From a checkpoint of a small image embedding model: arch vit, layers 14.
Rows from block 2 of a small image embedding model, named by matrix and row number. Rows with one number belong to one neuron. Each number is 500 + 40 x the weight over its row's rms, rounded and kept within 0 to 999. All counts start at 0. Numbers have three digits each.
After each neuron's rows are labels from the 100 images, of 14848, where the neuron reaches its highest value: "strongest on" is what is common among them; "colour at peak" is the nearest of a few named colours to the mean colour under the peak. Only what is clearly more common there than usual is listed. The data: microscope photos of single blood and bone marrow cells. In brackets: how many of the 100, against the usual share in percent.
# fc1: MLP up (model.blocks.2.mlp.fc1.weight, 768x384), inputs 256-383
# fc2: MLP down (model.blocks.2.mlp.fc2.weight, 384x768, transposed), outputs 256-383

fc1.115:540499582513481433418477472546445535454471535492495481567527502426492443518522472527503437456497506384486485488413514458449534419437467498597500508521537471501440514541425553522537426530521499493467514519527493446438492455529546455501432457487482512495564402561521462504434437526560537465517436537481578550429462470488483485523503545464537469476551496553517467517564528486528447430543
fc2.115:477510510455441465550489475447496483465542447487489525469399460549537551510459511557428545492474499589520510577448564444553462486468509519488502499512424474507486506559523519508522547479494459578476547457551521510488505541542468495423531624512481491513586506479488507512496495482576486473446539556478524503543488553453547473451569468500529443489451520488493495493427589521513539534556
strongest on: cell type: erythroblast (43 vs 14.3)
colour at peak: black (86 vs 1.1)

fc1.288:491469458506490469487512556526508524536502486511493472520527460547526544479446493475491510536534469456548501545452464496508441525544510502394476479519525548597413470421501545494549485493489459500503498491456510462521459521524581512459487526440563475491494464461535459438488474513504483563554422510537442450469517503477498496406525462522543459492456504568458540524472558445433507529492
fc2.288:547550484520528491472513462545506471521525527452436502434426518538551469472525525467463484507513556526525513475444519462520517470475414458543499467496595430457470478524595412484512490497486494473496508527503472547485494505512514538498548494460548526530530526474512511413518479410510611498535501493439572468450494441505515473551443529546496459489483510452547465449498543462475488507517
strongest on: smear: peripheral blood (98 vs 16.2)
colour at peak: pink (98 vs 24.2)

fc1.484:516514453443529455452448488500560540602504492472455546497482474526491446509429568501444552496529485428478446507484562513546440499468480624536423547502493553491493493478500472521526485467491561452535529464466507453529454595513542453550463458565488479541518464582509527540444469543460539527519404519482562460532523541479541493486552571437465488539525429411473458492530517492453468508554
fc2.484:398510465507454485457493518487452496470498512485516427442513457516500543457504552503532495511564570526526555497481474511483567527477494440510425511509529479514444530432433539515510427476483538483515476524547500504513513520499511471461461432535507558411505522500484488487490500452446498490477443471573423535414495518446520512578461406526463538548433462549496457523464505463471430538500
strongest on: cell type: lymphocyte (44 vs 15.2)
colour at peak: white (98 vs 21.6)

fc1.415:564546510514558427491512474538495506531494484522482459472470499518528465565535528427475479560420432559448444585575517524504537523487530532489454433498461495460456495459478538452503517486429530445465482591498507457502488477553584524474527449432498465557481492580450466517464497500439515490511531476421527470488603570566445470555511511526550483492461491570531476500474529426514492428483
fc2.415:466524483525464535523504570519478496488449509494440548569426458543481518483527447553445582471501529464508448535410483487497524523436426466532539574545541530470548391497575449517513551548522480541509492439467513497473540471569497507504600465510462506477462560466514438473485469504495464463567513453558440526453491504454550555409523473516481412493441556561533494469450477528423463512495
strongest on: smear: peripheral blood (93 vs 16.2)
colour at peak: white (50 vs 21.6); pink (50 vs 24.2)

fc1.54:520476497474494520440441528408518461464567520552539593574463522497474511494527466508531496567527491581474569448539507537489541512531484520472507527492437518504523478497541442576477488527520527507507476529467459498448476482462535525440474497478529439487523482567496614545532453496507490536513533528425475590465513500469552514488493524512503418556494521449441491533525496432524432521537
fc2.54:535491488499468513501458503529567521487491527539515491474538516462500553533466492527455427491537482501515466532477513506506476443448484533495466522562507532470432524391442541510528490506423503520432567464610461477486485451494558508542502592545432555602482452540532594584477519533476496465529531534444513477465495516506485464524510541523484495550457488543458571476526521421466542522547
strongest on: cell type: proerythroblast (36 vs 1.5)
colour at peak: blue (32 vs 8.6)

fc1.597:555515472499482462544500501533466465506471565458488493559470504519552499467424548478513458464473519495479394521444455495526542511477451499482472463527504494516470445532494492461504514506495523455536534544486501519492499475495500542480485532481496424506485506492540464514448445445529472480446497494526548492547510486490457530477478417554477531483442473435544419536465530484512552483510
fc2.597:416545454480569416467466523443444503565496497508527408411569498504530484549508551507484540507579436504511541513540535495521559537484463489474482518469507522575509529535475472519493465457389492515483452508495444434524465530565547531520581564495437516501459540500445460532558450534458531527512549479516410450481494481592556498528488459456530492533513483490456488458524492501514471479517
strongest on: cell type: erythroblast (51 vs 14.3)
colour at peak: blue (52 vs 8.6); black (28 vs 1.1)

fc1.368:530482518471612449548409525475559472528558463526545529534457522497480508454493502476540501592501537455403479453431485503490498454532525459518519472512474511465476484443484581477528477512450572542535456429524501568551446535500466482542419415556532530499537530535514546531559544523499506517539476468583446471486498454509492490452517537496518496557578424441594504512505480495475494440481
fc2.368:564518533585472459447402423455496493532518517517508506460465513466495538476550540489423570472541498490528592576512488525506541460528530579522487452538479450435536517504500431537450510544437578506484520529544461409492562464528613558526498569486497499515442460542537511511455481454465461448469506590500561500545571451467530426532488485502467551490473490510405532538540475455500536506490
strongest on: smear: peripheral blood (100 vs 16.2); cell type: segmented neutrophil (68 vs 20)
colour at peak: purple (77 vs 21.5)

fc1.420:547509535483503463508504496463508516555472489554408578540480566477523432546491508580518497527536504467440453506482475480449449499552483514507536512485530481493464430515502541530465519462497428499524530474410450458466531455502533472476505441480564505504489540477532504531519482560538506514487494458483468474510559479512542502523511503426442495551563508556510515532500494450485495494498
fc2.420:459497453532505506568455427549448459489487426604553489464551473490435535526527431530496485491523476494447483516495488430470494510498476488494454552529457473506439491440540475476494525546473554482497505435524469461471475493449479454526555528441499528476440516465447488531490418467516545465510519538486490588481523505527501408546449551529511570535466529477502492463511553521469473446511
strongest on: cell type: erythroblast (33 vs 14.3)
colour at peak: black (46 vs 1.1); blue (37 vs 8.6)

fc1.459:531490559530507491589481496547446529520471558454447501490503548480485510453564495485473420481502526586522451567435563508463476495489464496437566432498463544538538543439524492507512524424480548573494501565446523531495466516490490542428570453547461480500500579485553488530554500532514454518546526479547502490526490500511511579524512518545452475508536547580473523526464530544551497557543
fc2.459:557513514459582561560546546509509505573518511567453523484461418516511471470411546515496546468471581480483487454572495588488465524503528489469557545504573418528456504536461519487494502577518513489492535481453454449518466501543540436528466550554487466409514506492505487568511554440478388487523454485493525479534537502516540482445487418459585489529558469584590489468476426460469553542470
strongest on: cell type: segmented neutrophil (48 vs 20)
colour at peak: purple (48 vs 21.5); blue (45 vs 8.6)

fc1.425:514507476524528518488487565547503474504508544561539502461481549452545530465472501564517539500491519475542513568547476509503512488492454501498506477519464543513452461588429518601475448487453467520536515516504507432429455526473505441555459470439517545543494491530536474497476515514462577505488567501501456437447520534494456504529534515445405460527526389517517458463529531482457573499461
fc2.425:518460569511468505529495531501537435454519486496471565539567439500420511521533532457501481536559532493442340544508467507483467555547526541506490470482454524484382502489458505550525544480492493410529497512565494515538455525494520489452522531469504437518457541478559470491512473505500563465515518486537516530519509513551545490555466556461493515464501543488454521526474526471463554490472
strongest on: cell type: artefact (32 vs 9.8)
colour at peak: grey (48 vs 22.3)

fc1.745:435500500552506540486466569492550503524484539484547559529468511415463480506457440582484502500538469490502541549546454481506512532463471487479542547549557527489481503473515510429489527541469485460471540419489568482500446456492477507496432415479478477468500401469509504561524506505512546485507506535510482468580525493446496500531411486487516493505499500500488494543484486518491421434532
fc2.745:527443508472506442559501461509581435497503491537491468512551503540541571544467504490494493503515547506491515482519519609426521548538495525522488503497493453528401464467516480505542461495429503508505550494522467567481427513468429484559479575491516570533503496508581447557522463542451558476534479458465466422451474495488390466547493547463508442531491492490515514486509490467498487456507
strongest on: cell type: erythroblast (36 vs 14.3)
colour at peak: black (58 vs 1.1); blue (31 vs 8.6)

fc1.95:458581545552534456493445490442504497554424462392500545549544489430456453427505588566426393536443483458569477529500498556500541546426492417553512503512569465533518502484471538455449498438441505523498521469450455514539461462471565504520487546517486494506526496586448370502502493499508446511554479536556526548512498506420513481467533490470614521480522519556509545455493551542510401468484
fc2.95:479466536516496486484511503569483540507375524536521490506480503547483545404506511441453510478499453502537524449487508465520487510519486560564510450439509496461426504526475407549495490479534497512514444512475555498541462477467495460476444583488547496532497546504482538572468515478522542445452522543524546454527444421533492437476486415439484503468534458465492447429461513456500501494512
strongest on: smear: peripheral blood (100 vs 16.2)
colour at peak: pink (55 vs 24.2)

fc1.494:475570522459520498484566539477517481517493435522462512489506554464545524510507490563461552520403452431496523510532534514512481500538492502478500469478483500547501547489474477536520492515479503548507440515563460540541451475459495466487492543463499526495545496509561493444472475454492467549488530517585465575565493408589420469495459515532477440436507535442486547495576467473501485516485
fc2.494:505595445486490568522505492571542508495492553508559533512472472495467468445502472506486449534556543536535554615484512523410560498524477562476543515453464564517487487513481556451453482513453513557501489521526522443536522426453478514475501479498450524514453573386511472524494529532455475467489479513488532494459392508539549596502524569524534431549434497510521526466522441547477469523501
strongest on: cell type: proerythroblast (27 vs 1.5)
colour at peak: blue (40 vs 8.6)

fc1.197:544489543424464473471503572477551477487454481462526545509518496564419527511544458467487505514507477533510533523540458493576426519472458472480500534548527558500499455548522448549543476553559501508535506450537503502460522423500476469531468551530514504442453460514508588527478513398485523499525521460471530547483445598527477445526514443511492422536547500501456518398520435521523456531611
fc2.197:528505500524504485494501448490511503586543490486582522498465533449526554454532443582472467548401522577526455532510521515466542528447567476512508536467511545431479497545484511451424496561533523553521526473523443476481468478456520540569545490488517544464459509494469474562511502504444466469559485570503471471516466496476521478470516582480502495525437440527505452439457522548469494461545
strongest on: cell type: artefact (39 vs 9.8)
colour at peak: pink (63 vs 24.2)

fc1.725:494478454534461493472492477532431438474506559556549534538466490581456484563521471535488477576435516447541523485537491513547510547503571527515549559433499463485377452520422461524489476481469530473427483461494547507425489565483449449487497519575567527507502489534456522516569498502542504417538541464556491451493495508556495486489502450502490502404511473520502550486517504563514507619462
fc2.725:604508488525514504448493446513464416484495499452493528506565481486506550537435455461420475532572437437462561533492503561494499563540421494514433495555449553515591510453584464517548527524457522554528504487493540526523546477478531495469493495507504514573509498535507484462537525484456436524571414509407444439546499542523542476438544488525425511474505415450495502443483498469549494485564
strongest on: smear: peripheral blood (95 vs 16.2); cell type: myeloblast (48 vs 1.9)
colour at peak: purple (95 vs 21.5)

fc1.524:523477454520545542524581523464561536491532604551404570488519443526540520514569463507506472438429464477532489566494540523564523561500471474481506560485525513519521438451374583453523533556485490459444492482503522481508495502419466505564573478501502518484551491417493474478459546516558513504545571498546530476421486552526453481439475531580513477518429508475483493469463424400501523460535
fc2.524:542518486440517494507500424488466485479506537562435476523538536493529471526517461431514503484542462503509447486461504475561514477456442462415462443427448511555494478521598437525464495595480545475503500534483505470511506579526454543445524501516493472493487509562503478498590484496378462520510488455489501486511486531559554523474495561503510447486532490404539554498579535466496503488539
strongest on: cell type: erythroblast (32 vs 14.3)
colour at peak: blue (36 vs 8.6)

fc1.642:521444557517480478477513506456545505452453566485512553476469412534471571456527447553537428548479488413500558472463486555446549434547480577491473436482482515557511435494424520497525543503548456533462589488448499535505470503484544466485488554568483504530523544512535508462461531487551520545546489581569503490524542399516447523525573528511525487521409533518509597438540399478571476580495
fc2.642:536546457425482489487482510464508542507415450546465451538448558448464514474519477516519451509495519572538445565528455444498528518529532468435459532511458502511558529473486459457538465489475475479517496515479511537554439547480489527529462459509544450460513589509460483490558490456530452550485540466503469476496420512574510487546571463453528542511507514485452537492500574498546629498537
strongest on: cell type: lymphocyte (34 vs 15.2)
colour at peak: pink (54 vs 24.2)

fc1.314:493489410528478489441551532476543525449503481543446573593469529502559451523502507455484462433496479440543471513518574477514486520469526484464525490458510507557436495476562517482500544502519530461490536469484472431511487486540513500443528477433483535478544550540466479449545539470460549476555511536480511556539468506461465500502532483440510566454530595477406564454535517522495501526391
fc2.314:476570529432480516496479533493488526461472434489479513487506506421516475452479481503497528438469524492452581478400521512483497548498462570575502455490516547486587564447525491519561579541533534473442522473454517504517552498485499424518455474551489507503513444532482493471488481538554556582566476460512492537493538552486546477528504488489479454502516445499448569484405514499503558542368
strongest on: cell type: artefact (33 vs 9.8)
colour at peak: white (48 vs 21.6)

fc1.621:453500462504603428509455530488498468496480518498492554462506476528542525450487487535542485531510510547557516523470556458496487487468428494523505515470540536512498568555417504536457430598491519528546535524549490426498505555470512499505509524510551504452503453456488494499458515528561485482436485560500513514473578527534397484570556539413440505532525518431579480531553483457549500543464
fc2.621:486527507481524558539492466539485503531496477473449510492482547514560545532476554490489473558501534457455510565580493521585514518541576474438545467428455504499489439542449464490566515562418536535489551446507581508481490472551445509468465564447526474474555499538498551505547540546514498468493501550538457497538480522549518514440437553517545471592548476495525493510490491533509516504444
strongest on: cell type: blast (26 vs 6.1)
colour at peak: purple (44 vs 21.5)

fc1.376:518449426545534472517498541430532513494541615522461510506543490488457470481539477539518524544434515524484495494490525473463567510466510524545546486506565491472366487490535490497491470502427533482428450475553562531462488528491460435537513546469457549474521476508563492477501488513592523434573551503493489630405465484461537455576514514507540458518526460528510515546573472450517472507490
fc2.376:478503503539569505500510493471501461440500500468441473427542475503452525588479492459515436482473451555518414557530516524533564463460527483437538582500489535535499478523482525485474465490517537491471554497545533489503534484487523422469630434458401465505499466530546509534538467575434452562579514451506486499507507479447486538500536575487474489482459460496504579505408509517500528428503
strongest on: cell type: erythroblast (41 vs 14.3)
colour at peak: purple (61 vs 21.5)

fc1.82:442455449446540510462521534534469463528532492499522498537542517404473462446502488519545569463428477464481377450494519444470421524447471535518484551467564516546452545498459442512428471497517425524459610483478416550490538495489499524502513570487491427437479502399539570502526464518498556482502517492531543542534547471552503535518535440514590540501459493467466428605456583461501550535493
fc2.82:464503582505476572522490491491469607489501475490512537439496549542511489532462527526568516468516520545496559508584529516424553426552449547544513448508471498544485498481556465479551454466509508492490564462503476489508487494452475535559520464470578513431540534536519511452546474446494481499471516520434556402511470439495473471522478445470560515435546479518443558500553543481463535528474
strongest on: cell type: lymphocyte (34 vs 15.2)
colour at peak: white (57 vs 21.6)

fc1.735:494524438533462520468501449487440575473545445438538556561551474442538516492515430535510475472461526516600493476540489547480487516530478489463430505513531459489460517503574509453449508517531493557513535420563470402474613481535509420491535578501482515475446605530426537545512471564427493452467491503497524533494483485499509462514534497487481517498477497495505558441493500456479525573533
fc2.735:447563470513485537473543572537514479525442572525495510445502483500474402462519465492572481407534480529425518567529555458509444435553459468491497483515545524483524462454499459506471541484502512511460460504448443544459486563475586471478443487556489493505528448485503563468479532504489435439518439461490472494524516510524564542542486471485448490532570482513468492489498565478506566499470
strongest on: cell type: artefact (29 vs 9.8)
colour at peak: white (55 vs 21.6)

fc1.629:478473463519460504460596485572549541527488537572452522408494547560440583551513482470516471505478543514526467525500418561524454537498514485471529469377480508483424494510442469493412489520552550531443467496457547461547499516519531480514565452552468467425447438529515514533536515580493551493434519467444508533417448452526468536503546526587520482513448448569498483496435462515412466525485
fc2.629:510460519523510586476490467490514493427517492458497547554550530480504521510402441464536465508538472471504465475533552455519504467497500513491514490511480467569517460533483511480516444560537536528476517512533538501500487472552545511433554507460489523576509569547563483481484464465466511399406512515561531501466518514509504447424517515475479515526481584486485531509508509482538500486503
strongest on: cell type: proerythroblast (25 vs 1.5)
colour at peak: purple (58 vs 21.5); blue (41 vs 8.6)

fc1.155:557502521588487567514568515529559580494523443581475505398502517522542549542521438540500497523517534599486470403561517482469567558552461586461528534537536433469496516460427489565504483489518525511535498467465500533539503514480494518465495495477458509461545452429495533519587506458456520463420438521474499494506475486513484518476483526499469471494501483495519514543443447540474516556476
fc2.155:472453461557432529497532455448536550515465501553496570545603419498508563553488493503516525490542504486469425552495504523510502472471498477520480603483468547499499528483498531499454550552527546455502526453470509528517457513523605492528514507482429423467487532536593528483536458467484477469438500547495538510488495472455496488454510495436475498572496520480542434474520517389470479477510
strongest on: cell type: proerythroblast (35 vs 1.5)
colour at peak: purple (58 vs 21.5); blue (41 vs 8.6)

fc1.77:451543495459494522427498551486439472494559526535464485559467480451526510447528476473469553534513469449473539471512427458538512449525486497522468500436535452558455606528427471503478466533471352559538500480492503588396489496532466506511529479441557527494545491546562453548575570502450509455440540505458507455496519524504468505472514460427507502491497499519538423511385558524466529495487
fc2.77:494507521490534453488491463531531531461532550518492545529524526499462482510412507494530499440524523538528521543442502530550519493578489528504457507489542507562516490480575534491475478538462485441483504453528479509489477512505534383541501458549477473492509475505485492455504464459503515443556454546519496527436574468522516442489487446575414505415537467503488592445579521509501447511505
strongest on: cell type: lymphocyte (36 vs 15.2)
colour at peak: pink (65 vs 24.2)

fc1.457:596546443507494555476486500408528463495452505449530516437474503453537495511529480477533401426515529426481485504463436553528521470485459442499526510504517533443540514508475508428358476523508491449479488537510525518484556506457509546575517582514537562473541454484525475536459533484507528572545527487486510463565489572534504494550521475471443484473507502523488489487543485456473521530512
fc2.457:518445538512481490538519513527560442573475543555494477491552501484495528487490481484500450584547443439466494500387495462467515583494507486540443503502521498467472473478507499538544559515566488502535511504563487506523500551536516477443471534466510492571482492564490517493470541568571519465469536536507561473456591412465491419583492507496467506596516493502579497545530528508488493470502
strongest on: cell type: artefact (29 vs 9.8)
colour at peak: purple (95 vs 21.5)

fc1.669:491506501531537587536520558492528514506482473477497455507496472533485586553459493496470526553561429539514406464474585476503534512465532456483501500527498493524543543497513460449524428554551530516473428477512428535508424501525488499483445439530493547519516480433499566465561487520453479496518521489514446491506507514512511475461499519503489499485534457494424558552504497502603412479467
fc2.669:539535558466449501472461456545529491430537488521454512439554528442497450495533501532549491423446468519532563471437459494536420446525470498533479504509476500496433475515504554515511467509480534466477507446490478522439501463449578486483454573514478509522460486538612537481481511503534477534465496576475563490517497447482512468496529528619485479519568475500538448502532511500464561539533
strongest on: smear: peripheral blood (100 vs 16.2); cell type: myeloblast (31 vs 1.9)
colour at peak: purple (80 vs 21.5)

fc1.530:509466535433582497491445499487516461500506596426519483497487422532429524481533476512539538471504461439519550538458518555493468477453575508488462460497536499520560438543507571498461541478468544466559478471428474469467489547448475472513435419562585497490495540595396531457558470501490452581502513505514498573519487468468475462478571487543490463502466513517514440571483564456549531493505
fc2.530:516559490480493536536612507565533508446535491489514541525563534544501409519403471502539471501552464527438464510507465397394442459464463487553427470539477437486598503469501529491525437482469522521447520479512472478494473458473536496515433521547521450529419458435432508512468465468510434479481461502516519486494551505446526515485447456459485442507498482480449433567541482558412536515480
strongest on: smear: peripheral blood (100 vs 16.2); cell type: segmented neutrophil (56 vs 20)
colour at peak: pink (93 vs 24.2)

fc1.64:478477550514461550518523512517499496535429453480460485484486512465543441491490444503490599504523507425528506444416446557511573516444496452519511551452580558469474524445504458460510512559499484517601518494501481518487495463448508476410551537484519527472469464540453491430531373408524565554465554556544467564524496520475551526492467498529495526518438498480443528485473439512493502542526
fc2.64:540476514413523526498557478501524458441581553533507547470474480529551487538416526507487476511487512539529478490524452472490386457474494521454503535508463562552569500493490508557496535479538419542549490511514546477589471501517458494450465486510533495507461539522552503468544473463537531496475425496542577545504510510448513493558539505555543491494527463432543430530578505414523544536539
strongest on: cell type: erythroblast (45 vs 14.3)
colour at peak: blue (45 vs 8.6)

fc1.535:519516507502414495435501440421444554471478519532592440519482448537451532515532533542502511511481507487509487543483502479504566509496552571461506468497502479510447426527455453528422563542451466486454528479473486500539522501539487484547511578512510534518535528488522581555515443555479483501495562481492428516472411465625481497461478467495444532450472511447470491444572490519501450473513
fc2.535:544512449492503560553460541465439513492524520458508525490498535464518533520509501493496476477525508476533482501547489435501557513414531511510479532497553503524443520560487452497563513538538480516527550484549450508449523558460473531477493566532434445470443544540526510433478539461432480563500497498429554487557486458542496462448483547489509542450484462523548540461462497556450496517531
strongest on: cell type: erythroblast (34 vs 14.3); cell type: artefact (26 vs 9.8)
colour at peak: white (66 vs 21.6)

fc1.131:514553484532517484505534498477448504501488450585531495521544379541537589504500467520490488538520512508546502494489455533600515555477433510516507561529545523478472503502407461529429559434482411540577519516437534511599488580542535503497508534514510431475478523422514506519498445524457477518546524506503585481445442492549420495481496505515418506569481488466549464491468463457487510537530
fc2.131:439498444449578513506539401524543469540538478504474553451521492500418476502458494548535482545499475445479472528498563508517491536587539496464453546534499433478493563501463513525513428444497488520496480560476455593456442441453543470522514509544484517505586443502515479518513571515505537542469504532581527526542488522530474427489517579441473522519499508468494521587535586451517521454543
strongest on: cell type: blast (27 vs 6.1)
colour at peak: purple (60 vs 21.5)

fc1.577:545536514498532517510491508492481486481565503494491491580536561468526436436472481539500502482553498524513474513493589553548534492486511524513414503536504514479505475460486466548482505491557453484455496412451437525603477515497433446474449474503464464571512451478464542502484511577465484522579495526527469565486478504571550548441498451555428570553452473433503518548482518458574485490498
fc2.577:458472450473533524550467491478459522455486485473535465414492501573464531495475550479529516449506488551529520424565466516434505493497496544502443419545536509542499604500506521485513494450497452467481518547530520480518469517556504471490493477515563591512448567473456564463534519491539451451472487404489517452453562504542502450586416499526530592452475458463494526470555513575512575505561
strongest on: cell type: artefact (38 vs 9.8)
colour at peak: white (80 vs 21.6)